{"dataset": "retinal OCT scans (Kermany 2017)", "image_size": 48, "horizontal_flip": true, "objective": "epsilon", "targets": ["finding"], "mlp_ratio": 4, "qk_norm": false, "moe": "expert_choice", "num_experts": 4, "moe_every": 2, "expert_mlp_ratio": 0.25, "shared_expert": false, "learning_rate": 0.0011, "weight_decay": 0.1}
Rows from block 10 of a small class-conditioned image diffusion model, named by matrix and row number. Rows with one number belong to one neuron. Each number is 200 + 20 x the weight over its row's rms, rounded and kept within 0 to 999. All counts start at 0.
Before each neuron's rows are labels from the 100 images, of 14976 (inputs lightly noised), where the neuron reaches its highest value: "responds to" is what is common among them. Only what is clearly more common there than usual is listed. The data: retinal OCT scans (Kermany 2017). In brackets: how many of the 100.
# fc1: MLP up (model.blocks.10.mlp.fc1.weight, 1024x256), inputs 0-255
# fc2: MLP down (model.blocks.10.mlp.fc2.weight, 256x1024, transposed), outputs 0-255

responds to: finding: choroidal neovascularization (63); finding: diabetic macular edema (29)
fc1.378,244,181,154,197,191,208,226,207,191,194,189,168,180,199,221,225,185,176,190,217,214,189,185,201,214,203,182,256,180,264,198,215,208,224,221,218,207,206,221,211,180,176,186,201,201,191,221,209,185,194,195,208,188,211,200,200,218,235,204,177,189,266,193,183,210,188,221,207,219,147,213,197,215,210,198,205,165,206,159,187,204,233,203,212,225,179,193,194,213,199,210,215,184,199,188,223,214,160,189,212,196,196,196,201,184,203,236,189,211,215,202,207,208,212,206,203,208,215,199,239,187,189,132,242,244,208,163,226,184,198,232,187,203,206,186,228,155,202,199,228,184,198,216,185,196,183,200,195,200,207,166,204,160,205,194,242,179,216,194,190,151,190,143,206,190,171,167,184,232,183,195,175,208,227,211,200,188,207,179,209,216,218,195,207,213,213,203,209,148,234,189,221,196,187,193,200,185,204,181,150,204,204,161,197,183,208,205,203,227,193,201,189,187,228,201,198,172,190,192,203,198,204,201,190,184,191,185,155,197,184,193,186,211,202,226,188,217,191,192,218,225,213,200,210,213,200,197,219,181,210,183,187,201,203,207,210
fc2.378,196,156,221,228,202,185,201,200,198,205,217,172,203,191,207,175,210,209,185,196,167,206,188,197,197,209,201,143,199,251,211,249,201,211,207,189,199,207,205,203,212,173,178,199,218,184,194,221,206,196,195,188,185,204,183,186,194,152,203,248,198,181,195,209,227,194,197,191,206,176,207,215,216,205,197,193,248,161,185,206,191,180,169,187,192,211,187,196,215,233,218,224,194,179,203,233,212,216,197,186,221,214,204,202,214,200,180,207,198,185,204,206,195,202,192,163,199,226,214,197,202,215,142,192,232,207,214,184,191,196,211,193,181,137,205,254,147,199,168,195,199,216,189,196,205,212,197,203,190,190,178,193,263,217,212,227,196,181,238,205,184,203,203,205,201,208,193,215,205,190,173,199,198,189,228,197,204,195,193,200,179,201,279,233,208,170,208,207,206,207,213,200,228,202,227,200,206,223,185,147,200,202,241,201,182,200,200,202,208,202,191,265,194,231,179,197,188,190,184,229,174,190,178,190,207,192,185,148,210,195,185,190,205,191,212,193,207,179,217,199,190,205,195,211,184,224,207,183,214,199,172,210,247,200,202,204

responds to: finding: normal (79)
fc1.226,209,188,211,217,200,167,188,217,191,176,205,211,196,179,208,207,248,217,205,200,204,193,175,184,224,236,182,173,184,170,200,182,232,227,207,178,191,184,199,213,189,196,183,180,210,191,202,183,178,199,200,181,218,179,210,222,206,222,218,195,202,205,190,180,173,200,204,195,160,191,179,218,191,195,187,211,196,227,201,229,197,203,194,236,186,209,191,195,191,201,224,195,189,170,228,215,179,178,187,182,239,222,193,201,199,196,230,168,163,205,184,154,214,182,167,186,170,229,194,204,211,179,193,199,145,227,206,173,188,202,195,165,209,186,190,204,196,239,209,191,190,199,215,185,234,180,220,206,203,167,202,232,181,211,134,224,209,200,192,207,210,220,206,223,202,191,229,221,223,227,208,185,218,211,163,201,179,155,171,199,179,173,224,231,180,193,161,226,174,227,209,222,200,213,199,193,212,219,197,217,194,212,195,203,193,168,215,189,204,210,178,243,162,190,212,200,185,187,187,208,219,195,189,182,150,197,163,220,221,172,185,199,194,243,166,188,197,194,184,240,177,239,152,189,221,184,215,200,215,190,201,197,193,199,226,203
fc2.226,201,179,185,178,199,216,198,203,204,240,217,198,191,221,197,211,177,157,182,208,218,209,172,224,162,177,209,206,207,179,173,184,209,207,224,198,193,205,207,210,154,194,205,199,206,177,175,209,198,221,203,198,209,188,215,186,173,153,201,230,207,174,192,189,190,199,179,208,210,202,212,208,193,192,183,213,199,232,191,206,188,210,211,190,211,190,188,209,232,197,198,185,203,171,204,202,181,152,203,173,185,218,206,221,206,210,199,225,168,198,182,147,186,203,218,200,202,218,176,192,209,205,207,183,196,158,178,178,177,193,200,218,207,176,193,161,190,216,209,197,201,204,202,228,167,189,195,184,194,215,174,209,207,206,173,156,212,198,239,170,200,170,194,170,197,196,183,221,182,159,229,180,167,221,221,206,224,230,202,202,219,192,257,204,184,221,166,208,193,167,193,192,183,207,256,188,240,190,200,228,193,216,210,224,210,132,198,195,238,177,210,171,219,198,215,200,188,169,174,212,180,188,230,198,226,186,169,190,242,194,204,181,198,179,224,184,220,200,190,234,215,212,203,211,149,195,198,211,226,190,188,173,184,202,166,200

responds to: finding: normal (81)
fc1.7,201,216,191,209,181,169,215,200,230,205,237,241,203,233,183,177,218,206,194,183,213,202,201,176,208,213,212,177,191,177,200,180,208,210,230,232,201,165,207,202,199,210,194,192,187,165,192,194,176,196,206,198,179,237,196,188,194,222,201,145,207,179,195,207,206,232,166,199,220,202,231,197,208,199,184,187,199,156,207,196,178,168,249,188,213,201,194,194,191,209,182,185,222,217,189,225,213,202,199,191,201,215,214,167,224,190,225,184,223,202,174,183,214,183,231,188,199,213,193,244,213,181,225,223,211,237,215,219,168,239,205,221,175,197,241,173,218,204,236,202,206,181,205,172,211,201,189,181,200,186,173,199,209,211,221,196,240,209,203,223,191,206,213,194,200,212,222,193,209,201,204,182,214,176,146,178,209,193,216,175,239,181,166,169,203,219,205,193,162,201,167,207,168,155,202,210,178,200,187,224,223,170,197,209,208,169,167,218,168,204,180,206,219,193,233,199,180,215,226,225,192,178,206,160,180,174,214,219,193,185,215,194,184,189,189,180,197,224,155,225,179,211,199,224,199,182,202,223,231,184,160,186,201,179,190,183
fc2.7,173,215,218,202,233,170,213,175,161,214,215,209,183,234,180,197,202,177,177,210,225,198,168,230,206,218,184,214,195,183,184,187,188,163,225,222,202,165,181,213,199,204,206,207,238,221,191,202,209,209,212,168,206,159,217,164,198,236,202,208,203,186,210,204,189,188,185,212,217,184,223,212,241,220,226,226,204,218,183,225,210,179,204,199,205,211,184,207,156,195,202,197,192,207,215,233,202,201,208,194,220,175,176,176,215,193,231,192,158,229,214,208,166,180,237,209,204,168,202,156,226,187,201,190,208,237,197,169,226,217,193,211,235,218,215,218,204,203,213,184,216,199,223,219,200,216,188,218,220,186,189,207,218,187,158,220,187,174,161,221,189,203,199,197,181,205,187,207,260,189,198,198,205,220,180,227,195,179,202,200,194,192,214,178,188,215,201,222,183,199,213,201,166,252,244,208,206,228,225,196,242,220,209,228,206,226,226,229,199,192,226,191,213,217,163,203,196,212,173,192,247,180,167,209,188,230,167,203,181,206,173,202,186,190,180,199,194,226,182,188,193,182,185,194,229,208,177,215,174,215,191,191,196,196,170,208

responds to: finding: normal (81)
fc1.1,220,182,216,256,177,192,237,182,209,204,198,229,184,189,219,220,219,180,164,189,222,213,216,189,212,196,220,161,190,234,217,208,195,203,152,240,193,179,170,193,155,207,198,188,212,180,134,210,193,191,222,224,226,173,199,183,224,206,202,199,200,196,202,186,161,211,206,208,202,190,214,213,182,211,208,208,213,188,202,200,177,249,185,202,198,220,195,176,222,199,217,179,204,210,215,165,175,191,206,208,197,215,201,182,198,229,193,207,184,215,213,192,195,208,214,188,192,196,171,171,189,209,184,209,202,210,160,218,184,175,196,176,191,202,183,174,201,193,225,189,158,195,158,203,169,222,193,208,180,216,203,218,218,197,220,239,205,181,171,220,209,174,176,206,199,182,179,185,218,185,201,186,208,225,203,170,155,179,174,200,184,197,201,195,194,199,200,145,192,194,190,230,218,221,214,193,161,205,201,218,213,202,184,183,248,206,207,203,204,236,193,197,154,172,227,175,178,195,205,200,207,223,185,201,179,195,215,200,196,170,198,187,239,247,199,226,252,205,199,185,189,235,217,193,189,226,205,216,205,210,215,181,161,201,179,202
fc2.1,201,235,207,181,207,207,187,202,217,204,202,165,222,195,210,186,192,226,210,222,181,222,158,185,190,201,197,271,184,239,213,199,202,199,134,202,196,202,189,210,160,191,201,201,195,226,222,201,206,197,184,203,200,204,193,211,144,160,231,212,208,225,201,180,207,228,188,196,197,183,224,214,175,209,207,207,164,230,143,198,208,164,208,224,217,184,181,191,230,199,200,227,184,219,198,151,179,208,206,141,196,216,187,196,200,203,208,191,216,215,209,181,201,202,199,156,186,222,192,176,194,186,157,220,183,188,184,202,202,212,216,208,210,153,188,265,246,188,206,212,201,190,213,190,197,207,191,199,207,196,166,197,221,216,194,188,202,204,247,190,227,214,172,204,200,187,200,185,197,197,212,157,232,196,204,193,249,202,207,205,210,200,173,202,198,216,210,199,214,212,202,223,219,166,215,188,197,181,211,233,187,247,220,227,178,232,200,197,186,199,184,182,213,238,224,207,197,209,196,200,161,199,199,186,193,195,196,205,207,200,204,209,187,189,205,196,203,185,230,192,201,206,204,195,205,197,219,217,204,201,160,186,229,232,191,187

responds to: finding: choroidal neovascularization (67)
fc1.747,211,193,184,201,150,188,184,170,223,180,195,209,179,209,156,203,186,200,218,193,202,187,196,191,238,192,222,190,191,205,184,160,140,236,188,201,228,228,220,186,180,233,196,217,203,181,224,187,248,187,190,166,228,222,224,236,234,222,195,235,211,239,232,194,190,195,214,201,223,215,189,185,207,219,207,211,213,187,196,180,176,174,167,208,201,200,193,190,185,230,200,180,182,208,261,228,211,205,189,206,234,183,184,189,227,192,197,189,188,193,192,196,214,207,207,188,196,221,211,171,171,200,193,204,186,218,213,200,241,204,206,223,204,196,208,205,235,176,183,206,227,194,178,192,204,188,213,242,208,207,200,219,209,164,205,204,226,199,204,204,201,174,197,225,211,196,180,204,213,190,216,187,207,198,196,203,189,190,173,232,227,234,181,197,210,193,170,217,182,191,175,195,190,216,186,188,210,184,211,210,215,195,208,215,193,229,191,211,180,191,216,159,227,216,181,182,162,189,175,200,188,239,183,204,134,218,159,210,199,188,206,167,215,225,201,221,161,218,185,225,228,211,184,202,200,167,231,204,194,246,207,213,212,198,190,200
fc2.747,210,206,192,232,166,197,233,180,210,201,210,201,191,199,207,219,220,189,176,165,197,214,168,190,172,230,219,178,220,223,176,180,166,215,188,210,234,203,217,224,203,220,197,207,198,181,181,219,178,197,214,175,222,203,215,230,150,174,200,206,189,222,209,219,220,192,174,199,211,225,216,183,216,218,223,219,182,214,177,198,168,196,201,193,188,184,205,203,221,194,205,183,202,216,219,189,225,169,200,218,196,189,198,218,166,182,203,221,213,185,201,178,165,195,209,221,207,188,226,176,236,183,203,167,163,185,198,197,217,221,221,176,202,202,237,219,227,161,208,189,214,177,188,209,195,202,193,217,200,201,171,176,214,183,208,187,182,235,199,201,194,205,221,192,218,198,224,206,202,213,194,170,213,209,240,205,170,203,186,162,184,190,145,199,213,207,163,206,231,228,198,156,233,206,238,180,208,195,219,182,187,218,194,225,218,214,180,208,180,211,223,224,177,204,220,187,192,206,201,197,229,200,122,198,241,204,196,207,191,196,209,185,181,181,205,210,243,192,213,224,232,168,203,207,221,176,202,199,187,227,234,205,161,227,195,235

responds to: finding: choroidal neovascularization (71)
fc1.259,190,182,203,200,199,214,175,193,196,225,231,191,179,218,206,181,245,197,180,192,183,194,204,224,190,210,222,194,216,192,216,175,203,192,177,220,192,194,194,220,191,199,132,176,211,192,232,189,198,162,203,192,205,189,199,190,203,177,218,220,202,242,208,199,151,197,204,184,186,175,173,218,210,206,154,197,167,193,212,240,210,221,237,193,198,167,184,226,207,225,206,205,219,211,182,185,194,190,193,185,221,214,164,227,180,204,214,179,204,215,162,210,217,193,217,154,200,218,209,225,219,208,191,197,187,188,203,216,187,200,221,177,247,222,190,204,185,198,230,179,186,189,197,216,179,196,189,207,189,213,176,197,217,186,210,176,219,204,254,180,195,179,195,165,232,202,212,164,223,186,224,193,206,177,187,178,205,175,174,219,244,190,160,218,199,215,174,162,203,179,188,196,214,181,212,195,217,196,220,200,242,213,168,200,210,227,197,206,173,184,229,185,211,216,208,214,207,191,169,184,212,190,215,199,201,223,188,230,183,232,193,212,159,220,161,193,193,177,145,212,165,189,191,199,215,215,195,198,201,208,171,239,175,220,201,216
fc2.259,209,230,232,195,207,219,179,227,196,213,216,183,199,239,212,211,221,197,168,189,200,202,200,183,174,215,169,177,199,200,203,203,203,194,183,218,232,187,192,174,207,193,130,228,202,208,184,185,183,171,206,206,189,218,205,193,211,220,210,214,194,225,183,195,217,201,219,212,206,183,206,180,191,198,207,209,209,176,192,227,195,187,151,196,196,240,231,190,191,205,186,213,192,222,224,207,216,199,207,203,225,176,238,238,162,194,185,166,195,212,247,198,211,219,217,199,178,196,194,225,211,198,210,191,208,190,191,185,230,214,173,154,148,228,174,207,187,216,181,178,215,202,192,175,174,181,165,182,241,231,190,201,196,221,196,202,180,203,170,185,217,190,213,175,192,220,195,168,233,195,227,207,221,212,207,244,204,179,254,225,229,177,181,205,194,198,218,171,193,193,214,187,210,194,184,206,161,181,183,215,227,213,202,191,187,200,193,193,180,167,191,209,207,202,223,169,194,215,231,195,209,220,204,182,203,202,183,195,224,241,218,205,159,228,185,198,185,163,147,182,220,168,184,189,199,209,195,219,186,183,196,244,192,182,218,205

responds to: finding: normal (81)
fc1.587,186,203,199,181,227,232,220,202,184,185,192,211,178,171,194,195,220,194,188,176,239,199,153,219,183,180,208,202,178,165,199,213,179,185,239,169,203,211,211,217,225,198,176,216,227,213,187,187,178,200,204,185,204,160,173,209,202,201,192,195,209,206,210,208,166,211,218,215,221,237,243,215,175,175,235,231,183,158,189,180,223,209,178,199,217,215,187,193,200,200,173,185,183,230,213,241,202,212,180,167,206,192,156,196,177,231,171,202,179,209,200,202,189,214,178,175,187,219,212,184,179,181,212,216,219,183,179,181,194,233,183,194,230,192,192,155,224,219,228,201,229,219,174,196,206,195,239,231,206,202,173,179,231,209,173,212,195,158,209,207,199,218,188,202,193,212,197,171,193,213,189,180,199,213,178,215,188,222,213,162,206,221,197,208,197,232,211,217,148,196,197,215,214,151,207,208,147,182,228,223,187,147,204,212,205,175,223,181,195,196,232,208,191,188,208,214,203,224,193,212,224,202,227,208,205,200,189,199,211,191,197,216,195,193,196,216,198,196,215,174,150,214,226,190,203,206,201,174,173,217,184,187,192,170,214,217
fc2.587,218,207,179,213,175,241,196,206,221,180,184,193,202,153,227,178,217,211,200,185,187,189,210,183,176,170,191,199,181,169,221,195,207,234,194,171,179,234,228,162,201,196,180,190,170,147,178,198,199,197,193,213,205,229,179,208,194,194,214,203,203,176,196,190,165,193,239,192,205,208,193,196,153,213,157,166,212,184,200,194,182,185,169,202,195,178,204,200,151,216,226,175,229,198,199,226,196,207,203,206,182,222,227,214,159,212,167,203,229,181,225,211,218,237,153,194,164,180,166,191,187,206,205,178,198,165,190,241,177,217,200,201,172,190,179,212,220,214,240,202,176,202,166,210,192,211,240,175,190,217,182,200,183,204,219,180,205,216,204,178,207,221,217,211,218,193,186,200,181,222,188,196,205,184,194,193,186,214,209,198,228,212,224,207,202,233,193,205,210,200,210,207,194,212,214,206,235,189,181,188,174,217,212,160,192,203,165,166,191,171,173,193,188,229,221,177,215,205,204,223,201,216,209,183,199,175,214,197,218,208,211,165,186,204,216,189,193,180,233,235,215,215,221,216,191,188,232,203,224,175,225,221,212,184,211,158

responds to: finding: diabetic macular edema (30)
fc1.40,189,182,204,186,203,201,184,244,220,177,219,189,195,195,211,207,196,221,206,202,218,194,222,226,227,190,213,196,170,220,194,205,202,186,218,192,210,193,175,178,213,185,211,174,213,204,166,186,183,192,196,175,193,218,202,204,191,210,189,237,190,169,190,179,198,199,180,172,189,183,203,207,174,229,186,207,227,221,192,204,214,232,185,194,221,152,192,193,179,220,202,226,191,229,185,214,235,160,202,188,185,183,230,175,201,193,227,216,213,193,203,205,211,195,195,174,173,174,202,186,195,144,210,205,233,166,180,194,193,228,178,213,183,166,239,186,219,184,220,229,220,193,201,194,223,174,225,175,229,205,166,212,183,200,194,157,215,227,239,215,178,216,187,208,191,175,228,209,164,199,202,183,211,218,207,241,221,221,222,177,173,203,174,198,218,239,193,204,183,232,230,194,229,192,198,187,198,169,226,223,192,203,163,240,230,238,181,190,184,190,201,197,209,166,205,176,229,219,239,210,196,204,196,172,187,190,187,231,179,211,208,173,229,213,189,178,204,224,232,162,195,184,211,211,188,213,216,206,166,210,194,214,188,209,188,154
fc2.40,196,220,207,202,190,188,221,172,217,184,186,219,205,194,209,197,181,220,211,168,117,214,226,201,210,182,195,187,178,225,199,190,199,202,214,201,187,200,218,208,201,218,239,195,201,190,216,180,212,195,187,223,209,183,197,199,176,156,181,222,199,191,222,199,161,221,205,200,209,200,233,209,195,201,222,211,189,223,166,167,182,152,231,197,201,190,200,217,175,197,202,187,208,195,181,226,195,193,197,162,167,216,157,174,209,182,232,226,216,198,195,210,153,222,202,221,203,173,201,207,195,167,291,198,187,189,209,194,191,195,231,203,223,154,214,188,206,153,215,235,188,216,200,195,217,231,216,224,192,185,187,212,165,187,187,198,216,150,215,226,204,216,220,189,218,218,185,205,183,188,158,182,219,179,186,166,180,214,194,194,182,198,180,199,184,157,197,237,208,226,185,198,234,190,221,210,165,195,190,198,187,221,185,201,207,205,192,188,207,203,211,171,207,235,188,217,185,193,180,206,197,197,189,205,193,190,206,231,185,204,190,189,236,199,220,201,209,210,229,216,222,169,212,221,210,193,195,203,227,209,204,184,176,193,206,205

responds to: finding: normal (92)
fc1.656,176,223,176,201,220,192,207,208,227,185,215,203,191,190,151,222,223,216,212,182,194,208,221,203,175,208,200,185,231,190,202,211,195,201,225,199,207,182,204,194,180,216,232,225,202,181,159,195,192,219,185,222,182,156,187,200,198,206,209,173,203,191,218,193,237,183,154,180,197,212,209,202,176,214,230,209,214,219,197,238,199,193,211,181,163,195,216,212,180,178,151,169,208,187,236,226,192,173,210,156,203,179,171,194,233,201,201,196,192,204,208,150,189,198,188,227,205,172,180,180,194,206,230,191,222,213,169,206,185,211,170,244,177,167,203,230,192,201,204,219,215,192,188,179,214,203,198,170,191,188,171,202,164,185,219,194,201,220,199,220,210,185,220,204,200,234,193,215,203,199,212,179,210,211,176,219,191,208,226,167,207,193,198,190,170,214,187,221,198,200,187,189,204,145,205,230,240,190,212,200,199,181,176,222,234,180,159,192,228,221,177,198,172,176,211,179,183,193,208,198,205,191,222,170,190,212,200,231,197,159,219,216,198,210,191,220,213,215,228,219,197,256,205,191,209,191,215,190,201,157,164,169,200,192,190,160
fc2.656,225,230,203,192,182,190,133,178,165,202,220,214,191,181,172,217,206,196,200,228,221,219,191,183,181,200,197,200,239,188,213,182,186,215,197,204,188,180,211,204,181,184,224,178,200,226,185,199,206,196,188,184,209,227,225,210,195,198,180,217,184,191,186,187,222,193,150,222,184,160,183,209,177,203,201,185,192,216,176,214,194,215,223,189,164,195,181,198,232,216,240,204,184,202,200,188,213,205,198,196,179,207,212,175,232,186,217,203,230,166,182,174,181,194,177,178,228,190,204,230,180,181,182,243,206,214,163,178,180,192,221,223,226,203,183,201,267,227,243,221,203,199,222,206,216,204,189,202,206,180,165,185,176,228,186,184,234,229,159,211,200,190,166,198,198,167,201,203,189,197,214,201,234,191,186,163,192,191,215,192,192,189,188,180,213,240,199,179,218,193,200,182,173,258,192,193,221,197,186,205,196,195,211,204,182,155,222,194,212,218,222,174,180,194,205,224,228,220,187,210,219,182,189,214,198,175,204,214,192,187,182,172,229,194,199,170,217,208,206,193,171,179,217,209,186,191,189,172,215,215,255,180,213,207,201,212

responds to: finding: diabetic macular edema (28)
fc1.416,218,213,171,212,195,126,206,211,195,196,173,213,206,186,219,227,222,186,237,203,214,194,204,188,221,203,194,186,197,211,204,182,219,152,213,242,199,203,186,214,184,164,220,203,208,192,212,202,192,186,177,163,228,196,192,190,203,198,201,194,197,212,198,177,225,201,206,215,203,193,180,218,204,162,192,177,181,192,184,196,223,204,198,243,196,209,187,218,203,223,256,193,158,195,211,205,173,209,240,210,208,212,176,199,213,184,200,173,164,195,179,195,201,198,201,183,180,201,165,208,176,206,196,200,181,246,207,208,175,180,188,175,240,208,195,195,182,192,201,224,222,207,200,175,220,222,233,179,198,197,200,206,201,245,148,205,216,200,199,232,191,196,203,207,163,188,188,204,222,145,201,193,192,214,195,209,213,170,194,182,200,199,200,199,197,198,193,205,205,225,200,216,209,199,194,195,206,247,219,186,171,197,201,207,199,195,186,192,194,212,208,193,145,196,213,105,179,218,195,222,194,229,217,193,193,186,193,206,233,181,201,203,219,206,145,204,201,215,192,238,210,207,214,152,193,181,175,218,189,180,188,201,184,211,207,183
fc2.416,222,180,221,191,200,249,208,214,205,198,220,189,192,220,210,189,168,199,186,168,180,233,214,199,185,195,217,203,182,218,196,186,216,170,246,177,198,196,208,191,195,181,176,208,214,177,202,214,226,201,221,177,214,201,211,160,173,166,188,205,176,190,193,210,158,204,193,203,198,194,200,215,195,176,181,186,212,209,246,213,230,193,155,203,186,202,186,226,172,185,247,215,186,215,169,200,193,225,233,201,209,204,193,203,187,220,206,232,192,165,170,182,194,218,198,219,204,229,160,162,216,199,195,165,213,160,206,206,195,194,218,212,210,175,200,192,173,183,186,186,218,194,196,184,182,217,175,183,228,206,217,189,199,230,170,182,205,180,213,201,195,202,191,177,165,178,220,201,180,244,218,180,189,218,227,212,181,229,203,212,210,184,224,210,207,185,186,177,208,178,203,201,206,179,190,196,199,196,202,145,236,216,188,185,204,164,201,214,212,203,229,213,233,228,221,146,202,183,189,220,190,176,221,168,205,189,205,205,234,201,180,200,177,197,261,202,200,173,195,236,190,201,188,170,235,175,178,224,190,172,200,179,202,216,185,183

responds to: finding: choroidal neovascularization (79)
fc1.743,169,173,175,141,217,204,161,197,203,186,186,180,197,227,197,179,203,202,227,193,230,209,211,210,175,193,175,225,186,229,178,162,223,207,184,213,226,218,205,188,175,188,185,199,239,205,221,205,192,195,186,212,222,218,140,202,250,213,244,185,225,237,211,212,172,197,198,193,189,182,215,229,173,215,196,198,191,196,221,204,197,208,221,168,214,204,215,206,215,200,191,182,181,173,155,176,197,163,214,194,236,196,181,189,208,224,232,213,159,206,198,214,208,207,186,196,168,216,241,210,191,198,191,213,203,230,220,198,178,159,190,184,208,204,166,222,216,210,184,209,205,162,173,167,176,237,193,200,189,193,179,197,185,208,170,215,174,203,217,200,154,193,205,201,187,230,235,186,215,214,216,185,200,223,236,198,237,213,183,234,231,183,171,209,190,245,235,202,190,209,194,205,165,219,200,207,188,186,171,189,197,213,180,211,164,223,187,198,216,218,220,203,221,198,162,178,220,195,173,204,203,209,217,220,212,187,178,195,210,211,195,199,190,191,209,200,200,180,208,191,191,182,201,239,211,213,213,199,176,230,201,210,187,204,214,209
fc2.743,191,236,217,244,206,189,206,205,213,193,191,175,199,199,179,243,200,203,214,225,226,205,203,202,213,200,192,179,203,273,217,232,202,199,222,198,227,192,192,158,193,229,187,192,221,225,151,167,211,190,188,208,208,203,204,187,175,195,187,162,215,173,198,184,223,216,196,194,203,155,210,219,204,194,196,231,241,177,140,187,215,207,206,201,206,208,201,170,219,162,209,193,195,190,195,152,189,227,215,154,213,193,199,206,192,206,200,186,196,208,205,242,193,206,207,214,210,232,187,141,198,179,210,214,201,186,224,187,200,188,188,190,191,227,204,188,216,218,206,191,208,223,202,178,187,228,209,212,200,207,150,221,189,199,189,208,231,204,178,206,163,211,233,208,191,213,172,219,189,201,188,179,209,199,172,214,236,199,190,185,208,233,229,211,193,225,217,227,222,191,189,207,150,178,173,202,179,196,206,150,206,243,228,207,181,226,189,194,195,196,193,213,181,194,178,200,206,188,208,201,216,205,174,200,198,195,198,178,185,208,186,217,208,222,218,200,207,200,185,168,166,225,191,205,218,198,207,220,168,215,211,236,226,184,183,233

responds to: finding: normal (85)
fc1.2,190,241,211,223,160,223,199,218,186,210,224,206,182,215,178,181,176,208,182,207,179,191,184,200,212,199,180,215,187,166,193,211,202,205,202,174,195,201,216,206,175,189,204,241,221,183,165,265,227,198,215,200,209,209,197,188,200,197,187,183,200,183,214,172,222,223,190,197,186,180,224,202,190,204,190,203,185,206,169,227,207,187,231,194,183,193,191,216,175,164,195,175,182,136,203,180,188,197,194,183,210,204,202,200,204,193,197,217,222,220,198,202,179,188,191,174,179,229,186,175,198,238,179,173,211,210,219,196,193,213,214,214,219,204,213,217,215,129,173,206,210,174,195,200,197,172,214,203,205,221,185,200,228,203,197,168,201,170,190,223,173,205,196,179,176,197,208,203,189,218,193,184,182,195,193,191,189,206,212,202,229,196,204,187,224,173,209,176,223,207,189,191,240,161,213,208,276,192,196,204,183,221,107,183,197,195,188,198,203,186,199,203,213,175,231,206,166,215,221,182,191,209,210,171,205,193,177,276,209,211,199,200,190,201,185,208,200,210,171,190,186,202,217,205,227,198,199,208,209,197,207,210,161,182,215,202
fc2.2,194,206,206,180,195,209,165,201,201,207,213,206,205,190,195,195,193,198,198,206,224,187,177,194,203,210,199,221,200,143,210,194,197,192,246,214,202,204,192,194,199,206,203,187,198,204,184,217,205,208,198,199,216,206,195,204,190,166,167,197,215,195,196,200,198,208,194,207,203,180,187,191,185,206,225,195,204,160,288,231,193,253,185,201,185,220,197,201,197,230,207,200,210,203,205,164,199,182,200,200,204,196,200,206,202,197,203,199,188,201,207,177,183,197,214,196,207,171,203,152,206,192,156,214,179,208,214,203,212,209,199,202,213,176,219,186,198,211,162,203,195,217,199,191,201,208,198,176,198,193,174,184,127,193,210,231,204,244,182,178,157,194,181,207,188,192,161,194,203,203,196,198,196,217,242,207,268,188,195,192,204,198,214,201,197,224,201,166,186,212,179,193,193,192,148,201,198,202,181,173,202,186,322,206,215,187,196,214,190,197,202,171,202,239,215,205,214,188,198,196,213,199,149,211,212,200,197,254,197,205,197,206,191,196,196,206,199,196,188,197,203,167,184,202,245,220,172,215,203,200,203,195,196,213,202,204

responds to: finding: choroidal neovascularization (83)
fc1.172,202,217,241,190,205,169,173,177,206,174,234,185,205,208,168,258,203,154,221,211,187,200,206,147,197,191,201,196,159,221,212,175,200,190,200,154,209,215,161,192,222,206,211,213,193,187,185,197,175,185,186,229,172,180,206,205,241,204,201,206,204,217,186,176,204,195,215,205,213,220,187,201,187,247,194,171,205,187,178,202,233,188,205,182,196,214,210,170,199,220,177,180,197,217,179,213,159,214,171,219,216,235,197,204,208,217,171,239,243,190,192,186,206,206,162,202,204,200,209,173,199,197,189,191,212,198,231,165,197,186,174,243,216,199,187,184,173,160,207,195,175,209,155,172,174,195,209,177,219,166,196,193,195,199,227,205,217,211,214,195,206,202,198,217,198,210,207,189,196,206,221,195,194,230,210,178,222,187,169,183,204,178,197,216,194,203,272,213,176,206,174,196,190,214,203,179,225,221,208,194,165,218,200,204,178,202,215,252,196,252,170,198,235,216,199,218,190,205,200,183,188,202,197,208,202,144,193,215,196,220,224,195,197,199,191,200,220,170,196,189,181,187,227,170,206,207,209,211,206,193,199,203,207,206,199,193
fc2.172,195,194,168,228,197,225,249,213,205,206,191,207,217,217,214,124,199,236,224,188,192,174,235,179,213,207,206,232,217,216,208,166,199,204,210,231,198,209,199,225,221,202,218,180,197,206,213,201,215,183,230,233,184,203,187,213,147,177,144,205,208,224,204,206,218,180,194,197,212,215,206,215,199,206,219,213,174,182,211,220,214,219,177,185,198,216,195,210,195,175,201,171,218,226,179,173,181,171,187,200,180,203,182,210,193,192,232,198,213,209,203,200,195,201,231,208,158,164,214,209,212,231,216,201,212,184,229,194,201,222,190,190,195,221,181,171,148,152,219,202,178,175,228,202,213,207,186,199,178,227,164,213,193,176,231,234,226,228,165,211,187,201,150,201,197,217,157,201,200,213,187,163,194,222,170,179,185,204,187,226,216,203,205,195,210,209,249,207,234,202,174,210,187,183,203,180,182,219,205,202,242,216,169,188,201,195,196,162,193,188,206,196,174,221,185,220,203,191,189,216,196,187,220,171,174,170,207,186,211,208,215,161,182,200,195,199,183,201,203,200,189,187,175,188,210,197,197,182,181,184,195,189,210,198,171,204